Rows from block 2 of a small class-conditioned image flow-matching model, named by matrix and row number. Rows with one number within an expert belong to one neuron, the router's apart. Each number is 500 + 50 x the weight over its row's rms, rounded and kept within 0 to 999. All counts start at 0. Numbers have three digits each.
Before each expert's rows are labels from the 100 images, of 14976 (inputs lightly noised), where the router gives the expert most weight on average: "colour at peak" is the nearest of a few named colours to the mean colour under the peak; "peak at" is the part of the image that holds the peak. Only what is clearly more common there than usual is listed. The data: crops of objects in photos (Visual Genome).
# router: router (model.blocks.2.mlp.router.weight, 32x128), inputs 0-63
# up: expert up (model.blocks.2.mlp.up, 32x64x128), inputs 0-63
# down: expert down (model.blocks.2.mlp.down, 32x128x64, transposed), outputs 0-63

# expert 23
colour at peak: grey
peak at: top centre
router.23:459474578458497486509549529519498474428498440428495548451582449474518451501430463566570473511511522478518504442504464438398496408550543475559516499425500443346513470446473431500557512482569502
up.0:492431471493411461478456647467530519455509492510480426517471383500421437443513460409506535581482565501444424574459606476512562427533436454525525460464483549523462487495482452475439484319468473
down.0:511559491505515501435473349578526463506533500461570509478664502479500496514533404506500496618489454449509472499474558484445538581493530528485593607518519454591498527532544465499498522551543565
up.1:504485461459557464454550475507447471449590453518524510549296490573454479467519504548543455453457484540489513515417532544507477578528534482518545604485451527548531457504540465497492505471519530
down.1:503504564534512477520530555533499546487459545519527502485602536408495529519534484489523607535483409486474533523420479492512495504625431511514413588526537594300449475498452629515458507602498484
up.2:549458437582476513478476588528536554524539522534574522478490392452445553403511496370450487572481514538557432514546470507479541521509410525491475453518529502506466488596523554504516455494379463
down.2:472506647511506466560447497515475526437519561505481507540561404472536476513471501593510450462548356508498463525495546492492504582571437525546485559476534541495536504551524376511573493362521507
up.3:487524481493490521554451544590505577424466439532500484457562563527520493513453493403535509476438469460460516425526519480433533546409414524512460487502583489503573472487545371462524492520567504
down.3:492513619510486512471505609496496502495488476509518513482489450505488496488493491563482469553496540463503517489510532479492502459370508473463425500522491510581501521482505362548483506445492489
up.4:447477465502476461477448486493482493504477507502537473461393363527471474501483449395437417519459421497519445502491558472448497363622464459434554588487480487510477481486448402433464476487482519
down.4:475510568473512482466518353550483546480479500439439521557519605522518465486512494532505497485480517493482483460464317465460447397459528539473505503571458482537517498490522346516543527715518456
up.5:473496512538483522504458610379477505488503484499436369586559456566429497478552439517491476524422568525531463511447541499553468450545402439424476467491471521489451495469521490492494464426407471
down.5:492495391488505511513512421452495475460482527502519534501610447492514490528513512466508510490482556582505485492514454481493529448594477518516525541504479465547509491507511543458531532517490519
up.6:394457465398477442483553455470452427399470453424466523427471485483444457495496450451522501433493462483449530416475439461457430552501483477397516433482441418525466451447458416510530392542570505
down.6:493501489469512543511483664500509480563441544489527494448342555509547530452514524481466565474537428512533537509501573539530523433470466536396485545510549543522473471506495539480506474591499462
up.7:523461472496465549422405476499434570547493489557457567536474539467422538499484480460509561378420498395477452564522441456463630489446496534489537578484544461471391456489494563458388496495417475
down.7:452476520431532484466515551503511466449563484472550537550355449427454507547424504511509509544579590493498508439617583512450515476426486482438477559550478446435575547504476428419523414590501528
up.8:504485343469485495499485441524530505537468392528553514507551469460445505427534572336485492448499505518457481538467566509435532512497473416504523481512488460645372504532569447468443489528565495
down.8:497520539564471552491482539571611440557493543427484502523543519480440493598445501596497522451472638487533540447448554444567554571502451594425533509540495490557549425449527535583433516524555418
up.9:460476474445460464525518465394426522475533408454449500529431489510433399449492469435486543501477456454466417458469438465453467486469449500485445495475480476525483497490432584485479444467475454
down.9:479520417521533573443462606565515540513536486518593448505547445488539502493418516451501621618585412457500497514432439428460498559492529507512607557506532518395502512593541492519498476487461450
up.10:521523458544543516455515541467530518472503465573577479533460507664516499476500456487479442461489590491533481602506561558521494389501391465425542573435508565547527533471521502515517463407476476
down.10:531479422516494510501513338514493489516524485479482465485614631476459525491515489479472471529478494591465501496532511523536504399594530546501554511579515519435501493466482431498499510628551467
up.11:509453493505528463512481365518479519483469532419435468483608522474497562502475433472445449475466639538521487465510455489391452405467560545516540492628423560540483385498566576463490452489555509
down.11:507523517522572453556490468541460465493456462449519451530382577504494436500482499540491519386575558565488516480483385540493472474567540572500531585528440466289508477478511459498534492499506543
up.12:427490491464483481484475604507479449443491477425441453452437259458466469481495469446474499410463514519510497483489404477504486391645481474490577416479469439527501526487481363487482461591536482
down.12:521508462510484509477512328521480510529478499538502464472464431465463508503497517483499492487509562553498510512501444508538471472432533475410483511583495522748473444473463416523483522509483479
up.13:461475349502512486510526464449547474446502417471498464537422473511458496474499493361499532409479504515495548491461547457536561510483451524460494463502486469629499493478498506437465411476428464
down.13:500490582543476538488556539578560452446482520451536564516365448530538520487524526582549480505468430499524441578496462537520531481543387491545489514548436562545537377547559477499492470516464495
up.14:469431382409440499506478458429498452450593439476511458483540474531420530459476491401421439468537366381560413520523491513477459490515470460531455540550502547576437470475536461448484517566454498
down.14:511482630575467502544457585481491546506533488463480418445481562480526572447507520614582423483507548462548547447464450438484486479500531397556500523525627516487437488468469440395480494489412503
up.15:453486456522487435465487565439447524439550443455542446431450455498483404399430481375493488488436520491516506403545459449434500515450376487475489405566469440537538515567470566536512424480543436
down.15:468453578505409468516503643516467487474489438476459498583371400540506500504436546516529484393563514443596523513477592471525519548513555427442513402451446594458506518483501502616561525452511503
up.16:466372470439406416521483467493414328516529443453571521441515510566466484461437484514508423433620485553489443455570468419494510514493498583499454515582425432532473555426498476521539535505507538
down.16:486417550499525490524480744555523551551454526521418456491337490545530490479536474532476504486600474473499533454497494592522455556483544482434457465436491551371450448480523551560440492500482519
up.17:494469406499519510457486429511472510425576433531489419484506457545414505424486445422517581480479490488508486424515489450495436546441446471471517466515466533586392539528485445499518444477446381
down.17:558553566443485588483514540471503466450514530540496436462568502455471545484422507501443628454539489571543502468458529554515501488517496416431534506506520436478501594610420512583541428393518551
up.18:516465339444479474521507448509551493450485377412492470532480455549414438483505437411454545455489461514453467499497474509436534534501439545453481467476512530647445527506529444452471457486480532
down.18:492439459528463516503478599490526586496480473556581540448532544504570569502571520456561529440532477432561466460512538459476434504502499511533450441457489505511513486540533533565455424447516543
up.19:572475446455393472494467527561498466518539405500438422583451461399500506455533488457449551535532556516463508539510598486525496646508555507394527452418436481487506438503496585491443485437485417
down.19:483520502472483445503489567486514487487536531454501518536519446471525450558461484490522563537512386397465438485573665486475517615529477534522489403390539486480534526517499473504550456426587514
up.20:493475437507461530432508585544459422476487503483556472518473395468417457523492544400502461561395545434505494537521417500533488473520410415495485474458473547541487494487477527464443464428466463
down.20:484540567418442502433449562469547483488542530505588485546426436474538446549465448638535514447547476450474492462596447449502537485492557532431458527514521549526532428528476505448536453544472488
up.21:519441545513510544496479358525519473508437504444511477509642496482557502525441472546480507607437390502527527438495469448436501434481451506492414528527431488474489483517530423449409471619471477
down.21:513474366523514486505520451537473509506490493488513495470644660526477514466493526416460490458481417550523525529459386528523529445435447463491548521519490518444482488509496333506497488456498503
up.22:491473436509491482490521510391527538498421467516569460520504490524521509488473559458468492458471413452551576498469475418478482576558542514518344456524499512510528540558412584568509506586493531
down.22:516543511466526487524501561436487490513458500511476515522461530428474515500503564501502455386491440384483464491515480449494483646595468500449590482436522537399507460466503505435492486499518507
up.23:564486387459517488512467637463439527519524488518492513425532499450503553514512484477526551466562341517472477545539658479421476667414535482468408456433510506542466528457554467545479483493503494
down.23:523475530475503504532488335431501472478537523461521490539493503511492491500499481513508496564471475512528463458471610502449539454425544517568555432423464500400512535531490519456490503704504528
up.24:524481350432505528519535439549443463517528440480532505541536455458429505496515464336439525445415514531452507481493502465426506514496442516449516445493521544656486511518461466465494490496501453
down.24:476532471466488570506550446496433493516467370567562435414500532531476537489453469486511513535539490471523454520543531610555459574381534392518549541506459538579541492589486525516505441464519460
up.25:512481437454457524480523562491541476462534545563444526539502458575484526515527513486474424445398483517536522545556376544544541544624433558533415578612545456559498487461533492430544474526559528
down.25:474541645492493472541484486502505480478516533450561505499427588509507477532498481575523552463549576442498484468518407498484525425532489522506458471470544488304533519533526572506509462672538561
up.26:511468446546581514464476781531532525571536540511490490531540379510556548476446511429480586579527545423503486519446568523505551447477440546486504497538471517552539517535593483518512570485492571
down.26:527516558514483538447515238499479475506477516474524504472541484495494517531541532542476521639387456389525514500394603494485513528496454451485452534516497493471502554524501435494489502574488483
up.27:439475347478448446563500494515523527498522435461521529475444427506452447472491480354494535455485462501465482474463526510533499490527498528399472541551443501623447500435438390457493411515369512
down.27:530560516512423482561514470526531470515459469401490449543463358517503514482612474616482608489484501567548628506537513482487520567532391514540525444554461505492446400439436490529511463525518517
up.28:537521466533468525483443552531528539442526478503537507472581381525469478440443493393502509566480470513523481611541476460518473505516457447499491520517480489489472551542611387454484548553463469
down.28:531501552529460481494514425494547494522537471482504481540702508515530475500491493545518492434476244569447499479535420506482486549694431498570544475465488489589465496473513500486497486450510494
up.29:429411423470536439563467447480496456504403398431543446441438534510430497461508502467473477360495457334530533498479488520502408643477470559562547447491496513496464433470506551499484462546498516
down.29:526530536505503553484512638510498483524497487510469511467435413548486497518532522486540535277555527500504518524512534446483537372586490480512607573466529519435512497494506539357460471401469495
up.30:500550510493517523399494512574485516453504463526430532473501508505445420389449515518478444453513548569490512483480488478465571497426438455478578549465460518527499455519591541483448496496481546
down.30:504498583496512488498519693484490529511506469535515465467468486359537497470416514484459505493487457512590512466475494513442542527553513509457380628570532516391477483499468578531483489428519548

# expert 11
colour at peak: black
peak at: bottom right; bottom centre
router.11:509539541474529505480519525532526517488534506488500533528528331481513500525474491537549491578521423439531512472450539499486491544558514497562534528457519507348542494515500556439507526591494533
up.2:510498447519479540508521517502508520552507567526522483527544351542484518553484493457551488533510405498541536570495464495530525358671549555465469529543496508622507509499507634515555532539513516
down.2:468515587474522499510497589487532481475539516465509521522479449489525480534462476548510520518520630563458477468522376495482502586332512538527443516499545468566533492529528457500519471526506517
up.3:523478449445465410562474578442499448473476546433531480425517537468383494520552387468464507501460523491494426459487432502544472541447466474450538496464468424568429474481445454453443505536428466
down.3:572492493520460476511547600523456464532531469415493493536504458510470521437499472476539463454475511435505574522545449496497488517597483487449456506462509452436559550493431353538442430484524470
up.4:443477495368482473529514464465483413442448453432433515396455505494433448432472506513406483489504492488495401485508532444474424459487507450451433469536514482515466445462500512526441458536477492
down.4:497591399532504553499470534474437520554488457525469425467545582483517514442592534455481590478445548547505546539388503469552467446496434500560604580499545514559498514484513629474500543529514487
up.5:460434456539468504441401424494464512477472499599489438475519447493360495426521380467467511487494489498434431497488481508523510520505501457443539464527467509469446501518480397471462443486432409
down.5:521514490505530566522461454597505549516450476470479469461493457472511460481605568479566516481428493447510500497452612512536417581540549548521595431454484508539490488454465473507512551469476484
up.6:484468479451502488498513452485504557439479448555439465466320570550503501468566463464470548573556449518475487499478598494519503498522650538326420557537521520532507504451518500524557424550499462
down.6:504479501511478525488481554512514507488510525485513499499743549493494507476431509480478616560530451490543517511476583517494473602446593521475559485563546506330456495473497432481498521506516431
up.7:488501495462444438448433503525439468518473453469469449441546445502472450473415456471465493462452466541533426449498543430358445575539430443426502468431495439461440506489438297492420460455460461
down.7:516446448476518513436521446552492524539493442514508477481544484490465458451561536475515475503468427328559521510473572541488456615563474492491535461445398505529451548467487378465491506418485495
up.8:469437382475497448575421482458514503449495431517521475477528538496509522444519447414494538489504491441540500473529516465495543507498516455437488494553485450590453472438481478505434384471396496
down.8:537508494563464519474508526539454398573485504406519475504506459424439561460518513459514466539505700563536520488544526447459457543521482592433499437494499535513586416514449541459454545523523539
up.9:434444453534403399520543552507445458541470509527605443479523553463503428519498453515541492418460556532462470440401495559511451578479431481520603528471472469516552518512433503457543505420538534
down.9:516495426478471521457455689511478498492461529526476476511460444467484532494435542492474559504534488516542548524475440453500529662613405456493538528514525550391512491534532504423476461395528461
up.10:507409453480476527526419475593415512538453480408528465497421462503465433464494533424482481532514493590518449552525450464397454487468424524554471593391487452507499507433561503537454483504381546
down.10:484546540478493521350492490563533534481499486528552512537553509492482489476565456520513544385559523455498477536451440409519561430508561508413584472459572567431483536473467516499463525537500472
up.11:416451506468464422483447491518472522474508443490418402494446495418387469482472488462467518475443543503476404513535414424553417454468509493474459457511413512502497467465477483463580429462445431
down.11:487446544478462502451473488569525620528464506407526479534448454498526412457510604529489618415444521512610483473464526496478540519494539498405467521543469490473426517487461406488532466557531568
up.12:516482468516571496557514550412494440393545452316534482494584609452519494519444430451478594503516564501549461503503550465496462590436560470459536455480447509532514504523525517487507484507562428
down.12:464442496526467496475464531460526461496576503556536517567582485436565457492459424496575475587542492495444439448493500466463572501564434541513356530359501463569574478496524467496512561485530464
up.13:542494571556504472548518428504498543496474482525546497498491367505581497500500477584488470404522632572495522555525484499487526361456452543499476513473493459538545481498511512545518512509504534
down.13:479506406484491491488497489513510489491513506482486506514368435464523506515468474451514519537478555502499485502506488499485511547397498516465443539510490485785517516517491428577506499446511524
up.14:522453478459449463514508496486463507422501486453508466460486429500503488464485467439495485476469539471466450481477460528433465594481449491498478556530529510542480445458512519516472428511430453
down.14:481517539458528475461491626487504469478527520445501514542563482472516485515508470498495530521518454470477481469515530484465550470501505492491444536495463479576502554517503550521539475451509543
up.15:449505463571512522476509549475518396442475477428487534350469540421486450412544529476612531561599465569489580502479531449534472482438361485401533432563535495542465464495427452586520535530531463
down.15:563544591430488498579501507469512469507479487517600508532459439553459481522521444512520442448479320459515491511482498529453507537591592547525518501484460448295532472549522534471473487474468530
up.16:451476462542530525494505505472524425435524466465561453493468490529543504451545483530497493571545427509450503452501588503530462826486501494474434468425495489586486450475502470516559475450544534
down.16:483465515489488475481506376502487473486550488480526490544617501505483449503498499513471506528501655483482489491505576486476504245379579511495549575517489497343492524505517485474524475514532511
up.17:486484346508502449426481452482467454493519390524444526498548592465460507455505502504399483502524547545423515454498538403486517515476498497397460463534539432644506446418456447476498421517491504
down.17:407469503437486448481559543445520489459496468488414530516519608469554504453489526518496502504477478482490479503464381504494527447511504472459450436453478460447562474545475499581533514521431499
up.18:505515433521528521485523712508471512533528520503520482529512444480539501506509511416506517545514377476510498472476492493532522536612484490521499453526480478541513497518483512447490504581497495
down.18:476504567488507483493492494486502487489519513496488507499399399471518502512509489545494509497484428470493490499531467483472529507462474492461478579488506494576509508500516520507510499298514511
up.19:435476452480477486515526598497546472455502432463501446429567521510548494522497506486480496484513443448437512460497466492505518604610412492499531605500483510594508512476484559413514465743565503
down.19:535447535546517495449521639526483544505526488485556494483522369519492496487528476508492449468521455508536525492414386524517506491464422490484436651529454530536467490497487460436491507617502498
up.20:478525380443465544489524543518562463474500422496507429463478628439529491398458523424497515476503458500550458468419541508481543548449489517408465495527518477640404504430449459475481483479490461
down.20:474374591545473530510458439588498532535546544482503538446531528437511526456539522541536518401444571473515504529459494432475472447518500572565521423415510477478490478472526468438506493583558543
up.21:456473525522503526508483429472553488497502554490506447545486493546457518507516505506499512592460512520495502485523513489533530408506470486488521455503511489496497527501516474467512474334476444
down.21:515501435523504521498519597516459493510477471540484467472526416495455525479518553454467482550489454508521519534493452505531465654611490467465530451511485524511481485474479365497470513563470486
up.22:492481481510462480414458529480427466497471520476513455465450506407442440518474465456402454484469610450504437412513420489497443538427441518450587559523483465526426537472518503399436412556394413
down.22:507457561508533508480517613525525495535497506434437472494633488586446479494484508520504630501597608492492474459530465528508537539529460455504443386594512499438472504514466512539516441487497542
up.23:479489335513523544528584523474483504451525467452477479566494599423493533461515475388460493467472520471508491495502484490441504536488485488439494543520464494625415498498441433493525420467510519
down.23:498534454510530438527551439417371422505458542500490502468395425504475475522507484561498466525556431431364472446558411540500502579573485466520499490448543479580445539482498595502527540478516501
up.24:490467447571446444541516525496561553485492473547546485523372579427568529516514503507585573542528586534543501451497589508532540297504549546448526551429505554567568493521496500551514501545563452
down.24:481469373511479518495464302527476514520474511521519479489470512409490471492551509452469524465474452464447489491516497539507431442707460510518614464422526503527493488512497521440477497470485433
up.25:537478447445450567579522518483464485401494468505545476544489523464488481489511454471516568376475441419475461463511322532457551588537547455486452484464514471527525437478494496501545513491589529
down.25:514525571485468487476500587514479487428509484548436452523435468471461522487479456537546486331454426631439468522475462497500446469541454493594467579589496523551504429535510407538486526266510488
up.26:437408447490479501419384398501480546484486526521414462475527416489391511453472439418463448512529427493462392492421449479547527597477526432455557430488491491476478462497468420495482439504431457
down.26:514563551467453521503515458428511525486484478503479431539527478560455514540521467517546547507426483543417476523502606562481444631666527519620514467458570536517464470532447468409532516460553493
up.27:444483483418506458430484468475490461389459438433470482437500514527428457466467472440453467476523536490450431467424469424449484521509462408447474470578445511486527491381455525527490478523495484
down.27:540563476563495504525472515531466543534425491531442447493465505532495483446546490462446607514431485667445543538437583504564462523569496507589529455540510526501504482449553680474482544515495443
up.28:486414357454448444512453540458544505524509469450456477514484601477482465473561598417401487472523493432488453454493479503494561526465507463457478410520488484636460434534492508535423424466490478
down.28:570521614567504410437459553500452451452461431543447434458467506577481494453462465588541524367510469515542560481603589497436360468605535459518588506481441535452469546450498478480451497502469468
up.29:468500302449546469538442532469495503460473419468429476482444590453518537541487459395488492466500502537551554535499522456462526535499470475531459491486475536587423606455513469504559409489484448
down.29:527447453443491402653518473471514557548549501441473468522510466414545520467483520472568567488496507497583541535418508472538554489555411589454416594605582481571477527471402541525516497504470476
up.30:494462521484418475481391450478416576472502526480484393540469570403386561470527472518432484491496512478476431493480407502584385500452499475511548515575459523484468477468524420432507411475374402
down.30:596487446436524539553542516426476514519547427463415476541510457474479519485423528445530515582510603483557478509567388536511440522430507423438487487590459505464506532497452366532493479617469557
up.31:521528484502500511547517506459552473530503532519519462484343515534523471510515490496500556606529415565562536479494440512569539509527380538425484617537597503542502496557467473513549551378521591
down.31:484493496517500492476475483496519504479509538478489527486745738503500493529506493518497529578481373500491500466468398494464521463547505503496532475471510479351502520501515480486513479600523520
up.32:343410447475459460519511553523424453466470469511447399500504541485473446509520430450539466417416523506419549472456477472493508528467467524466514473466443427518390492408429486483563469482482485
down.32:452495532530487484487465695549495478462525498527544463518499445524500516507535487501527556469501430606563505463484555532495454529618503518430510409587557467508436480495469548469445525514474423

# expert 28
colour at peak: white
peak at: top right
router.28:495558619487528506550525344502528510487498452468529519512528497498484493528484508609543486491496556562528519536488507525472534529284503524533481531412492468319502492485473313529553487523524530
up.0:509476501485463536461450502498532530515484510505422485504563442480530511493461463448510487593526519435510485574509571501503485406481469613457435494561513535522494510494482352434349517525447490
down.0:487460461514511521508514444412468553535473458507500517431604465453520473494529567494518391569401431326552508464452420494538496511535453393531559572510508475548511502476480677579533535667430490
up.1:504487293431511481463476477482500483430537399506496435487529430455429475487475459404494474428488473508546506504481479488450558518523493517446523482571502544673443450452508472474507467483481529
down.1:552537530458477572441429498596524509515452494459500498523555457424546495501484479499494544503465454524424534479525516545402511496475574505464447497549486490513467573565544462592519550511581564
up.2:535479455492518495322489585462513517450543510486448513476431460524511518501497498534437635540596549439431479480444561525459625501499543513354451497518465512565443487478540532488507492577493520
down.2:512486556489545471532474408467508510502502516487461479515570585513506502505505535520544459654491397429534478501452525484508510603554556511497565380524480528369527519502539552528522473497534502
up.3:474521390522449554409371512424448467466482499541480489439463456499474426436494438442494408444510492436490489528503512492588474504578487501453475557490524417593484557498461489524472552480502409
down.3:518483555533503452484532490468438504521545445459448442537531472505441479489514501532496498535525385553545562434587562462475505409496538484418487423458539520415499459419473447429484475583474458
up.4:501534451490489497476486502486494471504535531461453457496461484412494555466523537384505523357493567477482504513442495545511528481589646475500538527488497507507496502437458524441495454537479447
down.4:480504550505532500472482356507501496468517502506470479514446479442525467520498518542495555413525497416477490487498499465507510613627344516429467491471494489429487508476551381443520495551505505
up.5:576426466553570509476471477521413430532507458550566480517537477539484481555520416447486465537474524432493481455430537471454482462511490548541584492515495482495490432508541437478420511433452406
down.5:524514406527450498418490431478433472457542510491557428503517464507476546473488503478523473493488457427491489529444461533519414546549568403405482471492542530549476517444473455533467484459518474
up.6:371490504447517484570591476443473514384505441430465443531483474521437500506483479495514440485495564463471567420475463555502540509609513464550470435556514453557450517411522501468523417541525454
down.6:529519566439547455467483583535476485475471523490451507523501473427515487546533488569522486504546546481532494474491488549488540453544491506472455524490458553447554519540497506556518453378497554
up.7:482441486479590529502447417500485404478490602490510553470525485441464492521470450409510506416534543493459382514517587517453458546464552433463535525422426394470458506471460527587419512516396479
down.7:478484523514511489569463462508562509475521579490569498467442500544514502540526537493458615389402439557465466501434643561440475407533464480636466482552498461408509527525515386435522496461501505
up.8:522545458441491488544457472490399547444432448415422543484527469471447486402542387429448468447505635515458434512606504503447404484484489451544614528470607536498462413543472562462488454514427464
down.8:487530523523467589658519502496546487502476504495554560472425397522428526519462599546519564379533503531584548510566490442501450489646547542495493428469563495427528377434421509547498549475483467
up.9:485434398501488459528454499508552408482506456410525423427464452430433481490508452346487514492431511523483430475507474471366471501571443408517501570507431493610434555495405445516527463504413532
down.9:459512448430472561527504507541494465548470564486480532506511479450545549484515501441542387452576500439455513490586354498499462502467582557453457448490415458501434374504505485587503489483502550
up.10:484467490437441484569526504458405471426489412417447487408549503444437459457442450478476506487432521496465438453493520474457542569463517494472539447540538436506470441479457542500509355488488493
down.10:565498468518491551452525626523459454512435495524488518461589501595485502462493529469450491555481343530570538480434537581514477568572559509459455431494477476559539504491486707525470505461416474
up.11:509526471451504451376455509497504517478532514494461525512447490462463481560536513482476563502514418528439455542478571509394520474432516527411457636485432550515462566447523552528377482536446501
down.11:459508479420472489486461460427503477468546455464443508545623561482529456529502464480521350594411485419475425469514477483491528532468590479600476502517503515422541574521525540587526496639500530
up.12:539444453514452514514478439525512449434464488500527628464474520519467388487468522440507500491391528514517395435507569482503470606523525475435505467526458490528476462586509555554430491465506418
down.12:510481499543480544553523526498452416553429520530551475415627494558443592463482575541420426417519537531524568530531471504504478406507467496447500419465529492562482457493481463483443540549528466
up.13:456484473521480482454489520475486509482542490485447472554417458525508505467482518504519526440519655514555519512457519493447562290468507515460702575483513522463460493528525577522486507447520514
down.13:513514439488484503478508411507522492502534470491512512521510430502506484498485461445520510567514579516502502474488343496495534464608507489500533475454523475325505510498460470460495516767463486
up.14:547493489472490571524505484524479529480459456395499418444511497499522515463465484405525519527516536352492499456542541483451523470585476549514506414498464509522491563516599488438461498489533449
down.14:472510557491522445492499536496490472516497507482521525499593427482530492496481481556487494538493496418501498474498511497479523515500528486484458504482484493473507516511533387540514496401521518
up.15:487384481532411513563536528558500493450516533525462521520522499507480544448542556524529593437545336602501482501509492531476509554517299549403401468478518472514498472540537515505454497502542526
down.15:504492478507473506448479354471500492493576491487531477488390505550472473505472469517490541506530300488577504479503459506508479540523377518509564454489491494334508513502521481419490486653516505
up.16:507579446463493519473520517395505502407589495477585454533463494474492512480485508476487372516500459715503525479499494604421559463497428414403446598467505464556465535471445494534478518509445486
down.16:518466606517518495477509628524499502494498496498517498530441493577491469500524477570499559503505544653435499522522500504507490551506573593572478457482508490402481457506564556458508491510535509
up.17:427409463455495491541468446508496441528428457528457516464420434444430517457413449395516446521508450490505394455498514465386483449469468464476533477549489386504392482436438606494456399493532513
down.17:510516461531468540433534582471473478483486449540447491505498474461485478477521499425489409601449357570484514499457356476519503504554434408546558577569499515453493521474497652471473517612460479
up.18:544439405423512544541536521538465458445493477489495523475439459566416528500433493359536475431455444470504412511523450401529491486535520488425504438576497477647497573521502484475523484517433487
down.18:560509547491485467485404550586514478539504596508378514466536528493512485481531546586559385476545532518552501506440446473495522532634529536468445432387520547396525492432448439472498452463453541
up.19:513560433507459445466503503477415507502602523458540540472522438493514404521546468419496492518520473584566493510503552543476451445549410373531441594452488542535450598481513525606536420462445444
down.19:534513557483510494520470512397444525526436480511438507585517576465510455511544510536538425580473579604504466490515491524500510508510528581594560409368461493405501468509504363435564499483570527
up.20:494495461504480516567473453519478530574496507434543437548624483508475549455525468457490556594474660404502459494559464438469449361525533532451521438536522482492547488506508522497494544573499481
down.20:479451547502529509507448501451494532487518523501512511489531543447509492495515537539453587441409566496477486462503168479493512552670563493516531584577495508359490491474567419514537524547506503
up.21:534488625497457424518449432566502490487498458486529513457495464505531446463469521595477473544511453473476461485479513468477492488491511473573461476474518493456529520518513318448439498480428452
down.21:527495272507475497419496508487496504524513486498490502495495501523458495484464510365483525550466490466521515499505480514514483539466534457488466480507484500572509506486477456503470519465466481
up.22:457504373447493454443471432458501537511449414530509564429426467487454446435502469371499500465488488410532492479470512485511485507563495419516513486559497446648535521443427503524484470501523531
down.22:492454591464525404536537370434539517470498468460493495489527427470554578493472514574553495522516469544530566410492611482455545488477492503514560564486573519519500463461515460505469451658537516
up.23:519483401468541526511509506480525531437459412525413475473498469474434540473465416410550451441495454468426519491470530475541439492517511515555479499569419492677500506485439458515468383457384473
down.23:531494543508419496528501545452477436457490482443483415505482602478541515524473486471525508415479560543500560504553584534429497416498519539414522487443506551390559486475500421549487549522567528
up.24:458445449485523492513517491485499540459534484497464482473469499468514459465526486466511443485512451538480513436514511491497511424606435437476555489480440497533452493425414586487461482489432527
down.24:486498570501513483475485549493502507493502530478521493525500532510526492522537472536504494471487531480482479500531433490493498475551499509536495505526474506503513526512523428494514499584519492
up.25:463498497439554440526509441522401456442513461439516488460424448502465433458470509415538466488471455525363502465484452464488444501477370454572545530400502484655548572516479481542448402513534472
down.25:568593415455529527513472447509421488487510467546583479490371477613517507449422410485523585550557483498525492519558501481531472419463475452485345451458523473593470551537551497548565516581451457
up.26:561608501504570533496455546543555515581522499554583485519436503521495520440569494492537434415468436486479564494513535514509524470489447453315460472397441523606460634500514522507494472540485457
down.26:525481594423522463501507594510469509471479471449456417509552475488454496479486509526510468361510428582509496495444450567522532633615591458502545549477493536318526553515468522529524497445518545
up.27:520420388461502487438509482508401473491429443478503447473447481479448496492601525354509496439431495488506464474543518533548580463588462524473483524484456456602505531506472520534481509469520413
down.27:506584518533597532395432490566508514511513480494556486502442518504403432562539442503459410442494575570539549534455463440474473536531488477538560680550439549447490564508566455403533503489572476
up.28:506465475437478470490576514534473401479474428477557528479467473504534437499546495475511535390557535349480573452451540525393496464515564569493476558521562486503489491497470571586454526447531499
down.28:511437506546521507518499633515504534537509504508516505476481489494503520514569527514500453666575498583483508514498607530530504481465476536567464527481504568421497503512486389472440466496511513
up.29:492439323473486519467501477520511461391478466443524501450535460445403417413503482440459537386450488464499537424453544457428450536508468490500518479524431495522408455448431566500480489535485486
down.29:492500498509422510552502651577567494492509515452536540583514404537520501486567439539482482475439532496412496489493603499477484497566508587590512453504492439552475544598506477518502485482504470
up.30:466454319493484471541560468464494447514476492500444491492482445503459485488560513369562468474437506492505473466526503498485520473526478386481495423525483553634491564491513505416475446525532485
down.30:542507561479497422473488569559550572526523414420475514550424507445459481500500457454568488456467516498516493464487444492563463419508485514522410403570510485454468461523508532618481419399518477